python train.py --arch="uvit" --objective="flow_matching" --cond_dropout=0.1 --norm="rmsnorm" --activation="gelu" --layer_scale_init=0.1 --drop_path=0.1 --num_experts=8 --moe_every=1 --layers=12 --width=256 --positions="learned" --lr=0.014 --weight_decay=0.01
Rows from block 3 of a small class-conditioned image flow-matching model, named by matrix and row number. Rows with one number within an expert belong to one neuron, the router's apart. Each number is 128 + 24 x the weight over its row's rms, rounded and kept within 0 to 255. All counts start at 0. Numbers have three digits each.
After each expert's rows are labels from the 100 images, of 14848 (inputs lightly noised), where the router gives the expert most weight on average: "strongest on" is what is common among them. Only what is clearly more common there than usual is listed. The data: microscope photos of single blood and bone marrow cells.
# router: router (model.blocks.3.mlp.router.weight, 8x256, trained with AdamW), inputs 104-155
# up: expert up (model.blocks.3.mlp.up, 8x256x256), inputs 104-155
# down: expert down (model.blocks.3.mlp.down, 8x256x256, transposed), outputs 104-155

# expert 7
router.7:121140141103133142155163142118165156119100128132145101139107136104129112111077121135107135155079115126086148164151075120127098171120155122110133107143135104
up.0:097124135128180161104159102119151111130123162145120124121146144053115116149128123154095101115150179111150108165119124084125137142187114120162145129131120115
down.0:174148143133078150111176105122116172110125090127128149141177140114125162126117118152137154115121199149096085137151115148108133127117143145080090132177143117
up.1:169164126121151116126102074147121128117108138118101108123158124124115145125138136145126112108116197112156123136156131133161113145136111116077156102187136118
down.1:187109143124147105125119179117158106094094101102138108088150100155121125134154148109091181107115125121127137165128121179115145093091173128111134132136127135
up.2:092151140139152101109125141096105139128154148083140162172120131130070104115144134143122078161130157133107140121107170134134141082136131150110160101157116146
down.2:112193133106130137126127145119136154103106131137119088115083105158128131132102103122121174091088108119101109098130183098135121160113078128133093103113109131
up.3:144082101169127149114118121153117119147156135122103116136147135133109145127133153140135121128079116139119142089114126136104136127116101124077156094158118123
down.3:133165141144123073122089175133121107145170164133107134104145166167142086114082161148122131101162088131130112127129149109115117129131138169117132125070095134
up.4:107112074137154126115125134096136117160099126088149165163111118127102135087121103160136134134125119100078126116090142091106173189139086137135134127133131132
down.4:139177146118117133117118139126169145117121158077155106093107067157137130158149121110146129143104101134103141150142101149163152127131156147124121117123115135
up.5:127138153119137129137107162105151170148142079132142147176085119108138145162148125164146107129118094129133118121153137108121103139145109087060120167131091129
down.5:143129120138149127158088138153107121119115121132115149109124147114159131155135121170134119142093123135090129142087082118098180112106149083129138104125092135
up.6:115097078155157170114112121121143121141111164149099186129116115140134124105134121158127139097111164108160141078118145124184135154111093150139106128144118116
down.6:164129136163104145131096125099140136110137135139155129127105153081186146181127114106122089104131109091125139136130168137124112114147133115104123160149121137
up.7:130120115109112111121110153155090116175113196192152131137159121096088102160134115178146085132149147115105118134135131184172127110135155156159165134121132132
down.7:096115141197129146148124120117109118156162137101120146106122115155118114114119178090127133113108088127126083146126138106151158104130123118132125149145138119
up.8:153125104148137125139130108140109130099145142157119097138094148122118147148138092113118116090096120125132170161131125142175156158158080124137143101123118119
down.8:129108121130122108111095137107089138092132122201133100075140113109152136141117042115120069121130152121114159126125164147166131120069130167138086125121140134
up.9:079096109161114150135185103165127074140121160106092153160153072083141127138143144093143109136123113138121103122133142096135146139135146150140137121135093122
down.9:121126163074107113138112146073122141110136137147095143105122116111112109087145161174161120129154133120141114138143141125163147157082142096120164103117101106
up.10:157157161152164161154099126088157122148107116105142160122133123124143104108124093120119177114171097125084091113120139121150139118135136122128152106167145109
down.10:111146105108138148118131173146182105134178156171122160101133136149160122109130131152095121154119129090152136115125137133108126138117135139134101083138126114
up.11:150127110121130163109152119139132097116185140085101113143151114089101109139169119148101100092169131122087140152143133140185139116152111128144133142129166136
down.11:108099133120133130132183170103181132124125146169129114118159090107121162120142146090122100111125137130105138110130141138132113149131142128142105128146114154
up.12:108114144156151130128124140127122099124094124144149089141132104125113168140180119147140093114104147153157115147071125118120141142098179107126169113121122131
down.12:123087113156163082106129138145138107112154105102141158078148109112123117128142077118121182143133060108125117135136107147098129105171130151139130108176179117
up.13:105115122134135132103121068101129133126111131105090108131109102140145119107137081113132099127106149184128160156152152155167109152112065078137122099162170091
down.13:122122164130113150151127178115111108171109114162132082150132107148164166103133159093179156144122142144150184146157144119106115118150075127114141092092146155
up.14:113134092179142126162127117113079123173108153111106123098122100076092131144127149134095144029131132127146171145135141114134153142142088125136095089109101145
down.14:112090098146155099159168148187102112146118138092130175104156130164131156168141125095193126096113132152111147112151123119080101092092158149152116147108106123
up.15:128116155165112105129097154112119105083071109126114112137115132139144171147127134133133161111113146129165072139116143135117140102155081087126141142105138115
down.15:093124096084123141124114081118143134131159163096102167101143146115143104132174132131111137147119130121122180148109123137129145114129144120112084110086148147
up.16:108147135130132121135131097121113127149139141121077131107137103096126113108139126162128131108124124088155114158116110153139112156132120130156169089094121091
down.16:115179175112138100141112178145125150147108097112143165148106150140127158121134156099113147140170120118100097111085108106143145164099123094126085148131100098
up.17:131149096156141113083145120090083131111100115116107095138122115128122129121162123128149126133149113119117159091127140117148148165079094115115122166107141109
down.17:103125123150146172101109102108135072120068131139132123094077122110150116138139137093151117084135122115153115146139125106094133192120116153128134098128124147
strongest on: smear: peripheral blood; cell type: platelet

# expert 6
router.6:125150155123161138081088134121131132135120098112122156132124151087104151095118091155134152118128144146165099107098080156157123123143106138066154139142127152
up.0:157145134161113145119193123154131127109111117159139142148089114156103093107110102152133112100135138165108147121080115127070163103118129142084177123143142121
down.0:116084144117132103141084180100106132164134177148109123097131118092167153136160122129115167125164145114164140085178114081094150129120142125151113142111134120
up.1:129122120118123090110116142118150134135149099119169104160112114108143166147175153123073183090101137174120118155154134091144122125145174150116145157108113138
down.1:127136129141121154125157112128094146164119135128114160098168156110116104118059105079138089155153161106126114081111103171174101147136129101142092122113139135
up.2:119127085134110159112145128142164162131155116174143102148153107117122088104128120104155128144116123152127132136142158101101133108110145104146117088131074138
down.2:172145164184110098127097131137053097091129121130151133131103130162121134125098163153094129113146130089154124142138090115111113139123134166112135129142166148
up.3:133108125134115171102179168106140110083132115123117137137153138162134111143110105124150170136132096152173122138130109112099187136132171176102158137149106118
down.3:144146144141115091146103103152105123137120132159121142110126097116093126084141131134123089165162155119110134120113135141104112122108119112174106096099131123
up.4:119179129112144148147154133131148145113158145132084114138107154116170140140166164127129162163086111098094123157143129103147125155118113071120159119181158140
down.4:145113153119130117136136154161144132151101107149151121080156115122111104137082128153131100105158116153128136098097121186140155132144126149148091125060104131
up.5:123151131152101138173128094141095140125118159101117151123142134161117124108219088134135153123131129124143146182138152175143114106115094148108198114101145142
down.5:121133112100143181095104143130124093140129085130116107122110135083155104129065175082129116096113127146149098081088093118126152161115122118161109113139104130
up.6:149128098125111111092133133158138129130137175128118156102110130104108124111096089097146100131136140132144137132084101154115103117160156141138126139146158146
down.6:097109138124111123170096131115114161099127083132118117183143115164129140134158191144125132131134140136130128134176171099180149112119101142133126099134078147
up.7:150117161130128148111151128136131138167124118112133134112145110109109174113161172136135142130122167131144121107167121112136142106122121151126143091150111125
down.7:086129105100129112171114136132156139097115124144134111105092106124147148121131127110140123139134133091126130172100174144116096179147118111119125180148134134
up.8:092096154111115115143107119124142124168110201123146145192101151135089145173108091136127150095119142176100125182156113156110150142128115126075129102131097116
down.8:126185089117139171118106125126128155131170117129116143080153107122163138066138188141134135145127162082111137094101142109169120119153112147155152112103170149
up.9:127122092094090142127102115095120135097148153151126088152101124171118144122145156142097154094126100185087081124136157121137113156124110125085130142169133073
down.9:115143170144152166152170141143133117140107116123141184085160139085142125120090108115159102169110164091140123122109091137118149143145134118187137123087116153
up.10:106103101076145120127157125123150150086128169104130139137146120111118091120116157112108109165123147092130102079134131127084167098120141133110127137119151157
down.10:106137115168080099137129148144104096117149125175132138124135119129134150158123129110156135084157152170117182114134140100155067099129085116157132149138122136
up.11:118129131139125128134139162075157143136117142150154112158129145125137138124145066107129208124120098128092114153150096149113115150089163085115076105117134135
down.11:132143141116159082143111112187112129152128114115079115116136118135112129162102154137131096156113150148139109099125142148159124136141160113103160115111111110
up.12:148180103117085120171116113152123129134141132127193159102138150094162176127162108146110121185094144139155108138120100096149119138162162099092156138172147074
down.12:128089126165170115080126132089098148110113130142103117131108113120110134140125117106183140100119097161098120165119161156107106131071109131125152127110101136
up.13:114115138105142074113084127156157167169134121136151143119086123127143114138128180091158147140112081117110119109114145140075168143121155132142153079115138107
down.13:147125143108122184121132139097099120084169153097111071148161109147095166106149082163135103100112162169103146155134133098154124132126102153142124158125122126
up.14:132109129129147124140098128108114112113064110161150136117193130113109140131130091070150129098099118136166154135137151153109102144164136110126084089098139178
down.14:116176125156154140093154106133171171145178152077133115119115112126139133081126129138097120173159144106114120127155101084110136112085108177148152151145096162
up.15:097076165105090140138167124140125131114146124130130117146152138109124145134109130115100111139129135153123108129135113119086176104144104093135184121098110112
down.15:142161117133155112140084141104128145118088145156129128153109096161156128114121108140152167110126137100116132124148174147140099138170169154122112144148135124
up.16:132148144147134144151110115104136108147104134103118076121108170101115158122126127115099103145156135132140109120143103147102139077093108163129146138156119171
down.16:117093136074086143140149114118102162139084175146140177095114132136096116109122131097125140089110123117118152107146147168147115152147104121100132107099147136
up.17:090131112110060097118095117081127137096127110142124116129142164127121117150144131118177097131145113126116126110090129122109070095159127145128143054156143143
down.17:134131135131163115117104138197158149128143139114141114130076098153156100101142120125101148132069126159149179128120133109148131134112113106108128119089112124
strongest on: smear: peripheral blood; cell type: platelet

# expert 0
router.0:130150139142126152093086138133132076126095140082131141114130087105067171143166121120171130165129103147149060116140096167144154121138145119159180129106162116
up.0:144113146131184142212134145138107116131154123141145144138130131116136125122158086128123099137140101131133145134077142114146138105092051135106144123093127105
down.0:147176125121112081136140075158130149122129124113109129153130146118160122136133180143146097160098136134112102182167104155127103110174153090131103140181119137
up.1:178125148066147126134145119101145157136155090150121126166158152116138113105115121143134177126144130147103150130101132120110109115158118124147114170141167080
down.1:078137129166095104161110151150126159123114153128174118048110117150130141116137108121140107095120123091156073131149134143126138128098104164079114099116114150
up.2:165143171098160120121141118087138171150104113110167132137112118135179144150097129161127109131138118080131135120115162098102188135163098144140096131059132136
down.2:105100120154109123134136141146100096130147144136143115126133132147103121094155105071143156134137158138121145135123088166133092115090170142130155120185137134
up.3:100149155185147150080091140122100153097104110157166129105132094147081155137134111182129097157108128131121085085093101157147125107119135122127146122149150111
down.3:134101111107133113171176149113118119155139142116100132111128161087158099133115166061100160103160122128164150157158152126101167131128128089140121135130149126
up.4:146137128110163107111138104136104108198131115148150104088113121162118123124114147162184089174101136154115141167159117128110152156114147132142116131141143158
down.4:090142080076094164129114146099147163068120104120127156125114155116104107132095139091119111140141158103112144142104140108151129137125092144134146127121143116
up.5:147127111117126151128115124118144087092121091128154124152125133176176132108126136117143147061147169121153088169097137116077151113126115176142089134094120151
down.5:128133130130120125091133172105104130141125159130100164107130146081108129132152112150154088179114130114121172110173120117163099141144169065134159147117128132
up.6:117120129161125082121107091118170126172132109075127150115122129110129136119106134111144100100111123092130123083125072133089114138166134090146120157140145136
down.6:115126133124121169135093117093105083133145150134154093133136191110137130127149083157108124181135139130123128159132207089150136137131096140122113133134110119
up.7:101157158159081082082169099137107091117116152146106109130095123126144148135151109104137118131125087115102137140115142133117101156156123096133110128155139120
down.7:102113128129132115131143102143125163158124124138110139099142101147167106123085159163170136104143075125121161154142157132135134155106115141132130196120122135
up.8:136124148114201115090111130091116094135123072161141132122111084131156085186151147111111148139165137156081121141146102118141082113131115141120146128149138061
down.8:118107117121128141115123133189125144140138173076104122148123132121126121105139132159159142109077154114169141121112134145136137119101140152144110137132129169
up.9:131120147140122146156153124101144128133125103176095166127138126165125112167159127142125124143123165133115068127127122137144129118149126140134109080138139135
down.9:082106100121184117114119118150112141106145127117108097105162147125160100133103127116132140123125144132116169162127143145112136109134162143123155158079129112
up.10:132092123174134103161178175126148153167099134141129151156149146111140125161121140128080127133142184106137125160098163149105115141100148117141148178151091155
down.10:120132174097118143108132079112125142111135112133111114097126134108137116139143121147129145126135103139110137114112091128186115132142113140130121084116149110
up.11:132134183101123142183094141134130114114082085111092106178114115107155149139163096099123067164149113156111123169114133119137173084117123117123157126107128177
down.11:088144110107099116110143101132118144127140196163158122065074105109162116129132152134101149157112079116110140140097082171107086140133130106087119115130166113
up.12:089129098128103121081131128164097114127118148101111167134079112161134090147129195134151164133111167126113102105046107130134130099097087111155106122138103152
down.12:203104162103155133162123126112163108159160088194137123150142117124109115102136097124088110146165104126122125178115170135145123181186153131137143139159120121
up.13:115172120169126130078100118156161103135112135084130144143132100134132162159160192092157098074151119108105145135153088140068149120138087131174132138096128123
down.13:129132128101119128126136132078107156112156143144136123103114152119142111119136073164119128135135149129128113141136122112112118153147178122110172109121130111
up.14:094130104135118144165105134158099125111132104127146142114129131134144106127145093106105124149121116145117140118159123112117146153107091184111096142100144131
down.14:207167129111172094101126140139155110121159137144123145109111117089118153156117135107118149133121172098128121116144104117127154104161131118119093160114136135
up.15:151131088167099124123115142139193103123153101161155149154153135126128133111153124126125113118141142151138117109136135105136130129107153128142165134104098137
down.15:074150106111136134100145111121090143111111107159144173104122116147116110142149115112162173134160134169127110151136144128132088132126096100082161122179125160
up.16:107122121091146126157144123138139114150120119123109103122147118141150137135110138131103070132135097086163121133088123122113098111126144167127079133132087184
down.16:131132120137170118083105098117153126133111098120144128133128143107062166119140105106143168131128123157107153086157109133100148126097100119129131148135132114
up.17:066131142102123128119125101125142130167097132122154100118142102149117129126136144104156147115112138087111163160126168142092119076157137139168131126145165143
down.17:175138133149138141121100140106085157086155122131090113125111125152151139149112142117104111069124113120119091136125102121109166169140153104129110104102116093
strongest on: smear: peripheral blood; cell type: platelet; cell type: erythroblast

# expert 1
router.1:115126133132108145104106163153114101124127099133161151140124077135110146128128114152189128095130157142119142086129084109141166121189096095127153139116132089
up.0:103164117155120117107128089153113143154109095111095196130156126081176108110128162149106114094078093136143122082112081145093129112115081149166167140120133159
down.0:134153120121129102100108136153163156140136104105116102080142119165076118172112114101117134135154128105092142105123154081173084133141125097089120130162089121
up.1:154108076114135130112128115106109138181105141120131177140142132128157117129118119118089129091141141123146088091058131130123189171122101122135144133125140112
down.1:107124191134117131124113150122167131072170121163142147108103144111132160132162134137137115180113139111077148167135115137163093084121170140109126157126093122
up.2:145116167154130136118143112125161099149166102096147120126138157106144122171105159147142120129168140152136150121114108119111118117119117130148149119147136145
down.2:093092094142091134176124128149112120124085106144158161144169123124107132100147124091158084101083134113138129102131153161125092157094098142152126115168124123
up.3:084126117167114140124137114175154147128092176130091120139102134119113116159135166083114073111137131117128135134162136152093131096104146138121127145141185104
down.3:132117137121103145148146116084149109148146110126165131092140153120122126130127121143154168138120169125103131145092155100131137132155123148150137111109113143
up.4:128141156114125133110140173125152122123139078090111133141136129121120143144085155121130112098131118139119147126131144155118132147115102087114166112183079129
down.4:105131157139124143123105090127180136107123129177144124135138133111126074134147109093104134140121129157114114089141150098154106139078193106127095147112147146
up.5:085148141137121107156099137131110127149125172131163107133111145098130111093110067120099105163148110118131161131131143145117117187120143140171122121086155132
down.5:123110149086144083116166091127138157106135067126080129148123111131106168163125196136110129088131139128130155156156150133105133091148123132099161114145103146
up.6:124131141104151120148102103169105118074134147141097155086152168153134132150132166123158125142134087122160102161127108125139102105139162143125097152133131126
down.6:125128132145117154102145166115186075157142090126151106121147091125115139112109105113111114111147177140134155112128155154106143172131114063130123122109109158
up.7:158137088124168190162129127101116156173145126151157048092122166101125111146147110155146121159122130160136117144128119163123120143118123132160102102134158165
down.7:148114151145131118064111122111158108133084094153120151150183120154148148108135124081081115110121130119077120061113150080108086102112115081094108122114139116
up.8:140126127096151132142111094146143151153070106119123125113157159088173145166117130146137147158125121109126103176128168118143142118167130130157147174135163100
down.8:160131123152128120139159122155104117083168093107163173100115125151130125111084149086137118118165154112089137125116116122145130106127103109118099146097154154
up.9:106084138145160102127117104113139145120095110118143164123134166145138105172124148116130095142148182089137135119104134129130096119128148153127139161169140153
down.9:139168149134111165083146124145131127156155117126115091141131108126105158094123120129138104139092094165122089143116122093142173152139075075140114109125112115
up.10:104140137128125091102162120092084141122129154118130091123154107140131148130150121096096102094151184118116099145178099152152081132087134132123117085151158149
down.10:149123103104145159173081113162145147166131084144090145115107156139130135122103151176147160159124092105116126121101143121112150105145111076110122152142144118
up.11:127101130121170127120100109093120096132154171161127142145105115126127163162165124135134106125165119168135116115109136148133140135140158115162156142106153091
down.11:106130148133134160104151162141110136092130113115141178099154117088117086141163139117169089120115120102115122112115104121143118131143140172075172146116096125
up.12:120116154171121124085112177147135112123128092122123165134110114132159120115143117108153090075135196116147112070087093142153142142157111124137087141134136124
down.12:122164141081147091160105121096094115143155165102125138119134119132145105101129155107131138142152107121113172159172144113119084111151128134121197124149106146
up.13:167163100110128153138075106133131129115136132121127115118098115127095095164160101141116126110075144074086143158097111129127133111122154132090117154138133103
down.13:108078148170124113111171140124144136132141133137132154146142130130142168113094139125138127137151110163145130129127164151121130163122123138160145121114138155
up.14:160095139159082137132103147150112177097135150136062137174174168149125138161139096162122116161182132086124098129078124128127110111114154136140154146153149135
down.14:086160130134179097127156120134147105157174089117168136082092064091112125101124137112131121122065144159143137120134122137132128145105095139084090130132112139
up.15:154132120160148124150134087143142105151123066104122118098135114102117138110124166169128100119139069122160102113120099113141129149155115153135170144164146156
down.15:095062118098147087131109121118124096147125159109100140108139133123157126132111126099148183121090139114108108117148116155148093120087155107147136182115128132
up.16:148091142141077175134170126153142118113136067136128146119136166140171148130151106117136160145139124089145137108132129112128117079129126115133102126141145149
down.16:111151113133147102119071107142136123162120185118123120140137074122088119160111134129151096117076092160119106145085126163144125156160152136147125137133130111
up.17:132105124140131146152110113120106154115124125147152102126080112122131124150126125136091165099102080122134116108118094106118136088102146097151114122127109116
down.17:125104130141161157136131128132133136138110130103135119111131140143118106135124083098175127166144137122096141140087169155136180133136163136134126142133150117
strongest on: cell type: lymphocyte

# expert 3
router.3:125118148110091148148148110155087119143169145129120180130120108150150128162158148124142133133159142108130155119156131117150126131129099103142119150173167110
up.0:126161119130132137126115116164093104147158137139127149119134137155125117121161188094152110117144145079110141082194133134157163185137101131130091160144110155
down.0:119109135134134137128145122132156143092113134126115103144127129095128158123081107166107165143120129169133098165081095112102095109164152113145146097075146105
up.1:138140199170122135137137153140113098091154106089103118118128188159126160135120103122155156125116114128126102137111143169159124108156112132102130128118122112
down.1:144131068071154157128142115122115133135101105141126137107124069116131126121116146155134117121146115131127133128132080142146117146114147125133123112140087128
up.2:112128132139105109134183077135112115107133069135121132132145133103122118093141121063144090129142151146105160128142137154158161126108149173135121085159151120
down.2:107098160155148107160136118155129106069149164127100115101118141119132156136109122178125158148097121175156110114096121101088104106127152085115134118138125094
up.3:116129148164113122138162096130140101137123130113101134112150103184154119155086143156098116129124102147115140089156128113154151130126168134113113145141135120
down.3:150095091114172127125123119114097135114130099147112130118120146062105115093161104134145117121113143103150134140134107114102101118136166131155097115110095137
up.4:132099097124126128124107169131106131126129080101112148132109118108107138129105115140131137151116112118103142136118140100116083149120150136070135138152101098
down.4:143133153151123143105132094156150131139115111102155111123114179100116144074138135095189105104118135164129126139099127149129113161186098172175119091118121121
up.5:097153097095122100117134143125105109114130157112169167126149130123139159073104111099171119153080074151146144093160128148131109107153130165155138101171132131
down.5:171103144115133122173103129131174111108143145116150108183093166146145108125115098132090153108145156111120191158111165129125144157182120118131149127117113134
up.6:155130168114133123115113116117100120100141113156122124147132110098063126173115131107123209148131150144143192111137161085121172119126124147134146092120119142
down.6:090116065134144141125152175141122164141112145087135125149125146147187111114114122149146069140154110144134105166104111143101113135168139098144095164152135139
up.7:106146118131107123135101133125175088128122174125143160114141127108143141097128122122106118153120142129135168131088092136141144140147141140159121126141114089
down.7:154089118143172114104152132117086146091146108123095126153148164136127124164128112110133107132120124107167104124154156124128122145085114137086146144102150131
up.8:121132111125104197144102169081122113122172127134155129061128119140097165158113117169174134125128093158081135095128128111121104131143092107139156128118144098
down.8:136144131137173132148156095162129158113058156116123118143112126092139086078120111082121126098109139148158114113106116110142163162166147114138133123150119114
up.9:135128106125119143159096162141143124123111122175132154121147161138133157121139156108118107122139148109107084098128106114134136106156159136088140104170142137
down.9:065175131113092116105150098123101148121145089128142083107131124104093106140104141127142122132083097094140177130100133145134112136115095115100082101095122127
up.10:108101119169141133126144114095150095129124120110132132079164119111112141173143130152066115097121154162116150112125114148062124128141086115118166105135122094
down.10:095117122086137092133133164154126124113144135126124114151097110150141090114090131107203159126130106084140114163141142145145153155128177158131098125153127100
up.11:133117124084095180178126097116123109131088098186118146090111126119149174177108133112122150090114149156163144145141094124114152134139126147159140152095115116
down.11:145104135174158109118138123118145141111151142060132070147140147131119083133156142145165135154084103105096084109115174173169074126104165072107111101148132118
up.12:090126142084142134089084105096158138095133114160114136114115128123138116132111090144140159095129139094193130094129146132131120121167171160107172141146151137
down.12:151121097155139154156171143156111105153118159138130140152137127104112128134109156077151072138122152150079133160139130133139143144122088112128088124120099146
up.13:098138151137140143082121156149129109158120087121166086092105109103136102131113129090157119075132137106141131106100129155120138121174083188112120111094126120
down.13:137148102080135124147111102120126100112126142090083134145142161151130143146138155127138128150098140152145063138142123078179107074086171088143070150156102150
up.14:142164163129152158171135098160082163127157098128139091127096136102103106135111134118122151137129130153141144131159084138115104114131163100130113167135096121
down.14:122135119135143154139120125103113139140132098179101146129169120146159130148088129129106130116145123105108106145096138104119123125112124154173151096131105107
up.15:130143134135094128104121127132124145134150165131104121167129149079149130156113134145141130139146114136133145132159087112104141142170074124157158155145145107
down.15:153099116107151121155132146120128121110127079113155110123157108159096112099141125130133112112093153127151128154079169151163095098092162152106080107139111162
up.16:107145118102097139125124125104079089103162107157125144134119107132160136115126104143177120082150156174176073107122128108141104149084143110135105144155155108
down.16:138071122118151093138128149154201147141117146131138099130102150111131128138123143115074100147082123104105198145145138154140155115157106134123142145123109138
up.17:110140096090117144133112184136114112105116141138144178139114138094152183137114129143115096120173150105126100151134154127117095158134143178142156128159152177
down.17:151130133168114112124128111144205147173165123119126108113113123149125085096139125103127129135087108154118117123109106100158149138139122078114113085082130119
strongest on: cell type: lymphocyte

# expert 5
router.5:117080099120105132112112102103121139116118135133140131132137130120131134131111106150115140121119124075111123134137121148132189151148134129153099124145101138
up.0:109114136151163105138080140132154147139113155124155090148095135125132143127170127109107066142111117087114162096148120116081129147136159130123123151121117178
down.0:136133133097105131121126098101116134140143119133111158142156097106117089103111069169130122155133095103152156145131129150180143120147118125087137099098161124
up.1:157144124129133088117108110123121141136127166068113155120116100145144130147107149114144151141135150108143091145108121128136121090120100104097095144164157135
down.1:090142131131099151130117145165126121132089109162134103126163147096126119131176125124119099123121120147105159141137095094147135152150148154130170115126126121
up.2:120150110155126073115143119093148111134102113117170150118095143112131082087141173102135105136119133142141080129122140090126144117160125103109111122128139143
down.2:129125135106101169144130139156141140160126136144127114127139086125162168189139140134080128144116112094107105132109085106171086138118101140124166113140118120
up.3:130145142126149151134112133100123099108140140134118145106109145152109120152144142101167173131145103116108083115144114099106094133074096132140121117110101173
down.3:086115115145139119135118138143118172152100116090146120141127134130142140096119102163133126101100142132115146139129139172129155123161150141097119148155128112
up.4:138134092145135141123137115143098135128133133137127111134143153122124095073143125129174091159146139144114175183123129129140090097125141126055175169145136142
down.4:150136180121114156139127171063109139118163108115152160114109115156110145139090107136110121115114150140152135080126150128104157129093126105127061113127126126
up.5:109133110072119126114130127103167134124127169157146165107112089100101114134091125142142150193132112077112143110125087148159120147108144095119130186094129097
down.5:129130129196151125115117129151079144139106093117141134153127156144179139139174111149115116085117146183132120121145142115080144115145097157143145051117125161
up.6:102143154114147143092095134124164120145155105100083138158171122128124107118181166109168122106137137150179141165126137107124121124103133114138164094086108141
down.6:167146134123140126132154138104111105099109127108150113126123125124095149133071114168092101126123151084099084135142134141144158150149122157099134203134165140
up.7:093116147116149116058108130091171126129185126161126102115180150139115111108152089138095111111143131115143072122122148079133122064155133108102112126137129107
down.7:118139114154111137193156138163082124148078140124142131129078123145122163136102150113171139148121111126095145126142128161111154176116124172140116141118099156
up.8:106161157154090164160134135125144131156129134126089121128130082076100105104121153121107147096164145110063100129140131182119135154149112161119137122094148130
down.8:093154100110118125131115114127119111136156138124143129149155167106170160140124143162121144146127130121172139116089125121121162127110119104148113164147148131
up.9:121099115176141141092088149103125139092170167109170122114134103086133115126129120070146077205104128164132102117181148140122114097131117161123107152130161130
down.9:110172155116129095121118123153116147130139095137145143129087085127140119100144104114146120105080156135131141123115104093100132140097081112122123118149111122
up.10:135141112137124142150147116105120148165125136116118124142135126119132123122146140123176094124143159121139125141101149124155135144146165145129168124140134157
down.10:124117127126173088125139109161153074088103146158155097094131127126090126161102103123072145138088109147145135115138128142095114111130083136127089132096155112
up.11:121104098104149123119132174127141108140159092118170133139130126141154151129123147143118125124111142130155106144058086118152124117144127110125142135111109145
down.11:150136111116122108129123089109135114143134133144099136130120127106094107112130116110131153077096117123110106120161123106115154109116137138147095166139143103
up.12:126192115182128138093129122099156126135113123169120113126111157149115120150125148131174129133145145119125146082169121164138160149111103167158135097118140101
down.12:119103127075127120112102130116131128120154100098114135143148109089084141118150105113130132115103102105119130184119162130098141135157121118123136109100156123
up.13:129105147139121091123150115140190128144151179176112149159129133118146179103139107142137150160131121119163165143130176112114107116095137099103127083103110105
down.13:149155123127130147099141132132079136117111080086147102098137124144104078166116184124121113112105140147096084109109112162145143135121134162168135175140160124
up.14:138103124134131107107125094097128130123161145099148174082131133123116137128127164130150124135143130113147166108121105103146156144093099167154164177123098132
down.14:108135093116112129155111144146096096148092141136116127138139136155154166130138101153140146154075146110102114118107133135162106107144087089101127092102137142
up.15:194140163126092126152158107159120134133145126086134124159095111104069147106095128127131107124158076123165137132124086140128143149141153118119118148141140158
down.15:074111123136148131141103156066121115138136137161137134124175137182159085144158130138114156125122161130094134129148155113128153109093103120143156110103092135
up.16:116081165083114155140155149128107114135129164153113134126123117117114112122085138111077109144162125161107086120110148049118121116137091144124145148129113109
down.16:077135131100113134118135100162125141091133110115139121206145129108134132149150129139156115101120100090154157130117148173142103115151156148143083133147137151
up.17:161149171162106140151119129116107102130098120126104114140161079145161139088145152166155143108105154178129125156114105100099139125072118124063128115137112102
down.17:113142095147176151170150145076159166138137119142117113099097130135140135162125142063156094120110103113136139094086125132098102132153094076135129176103117129
strongest on: cell type: artefact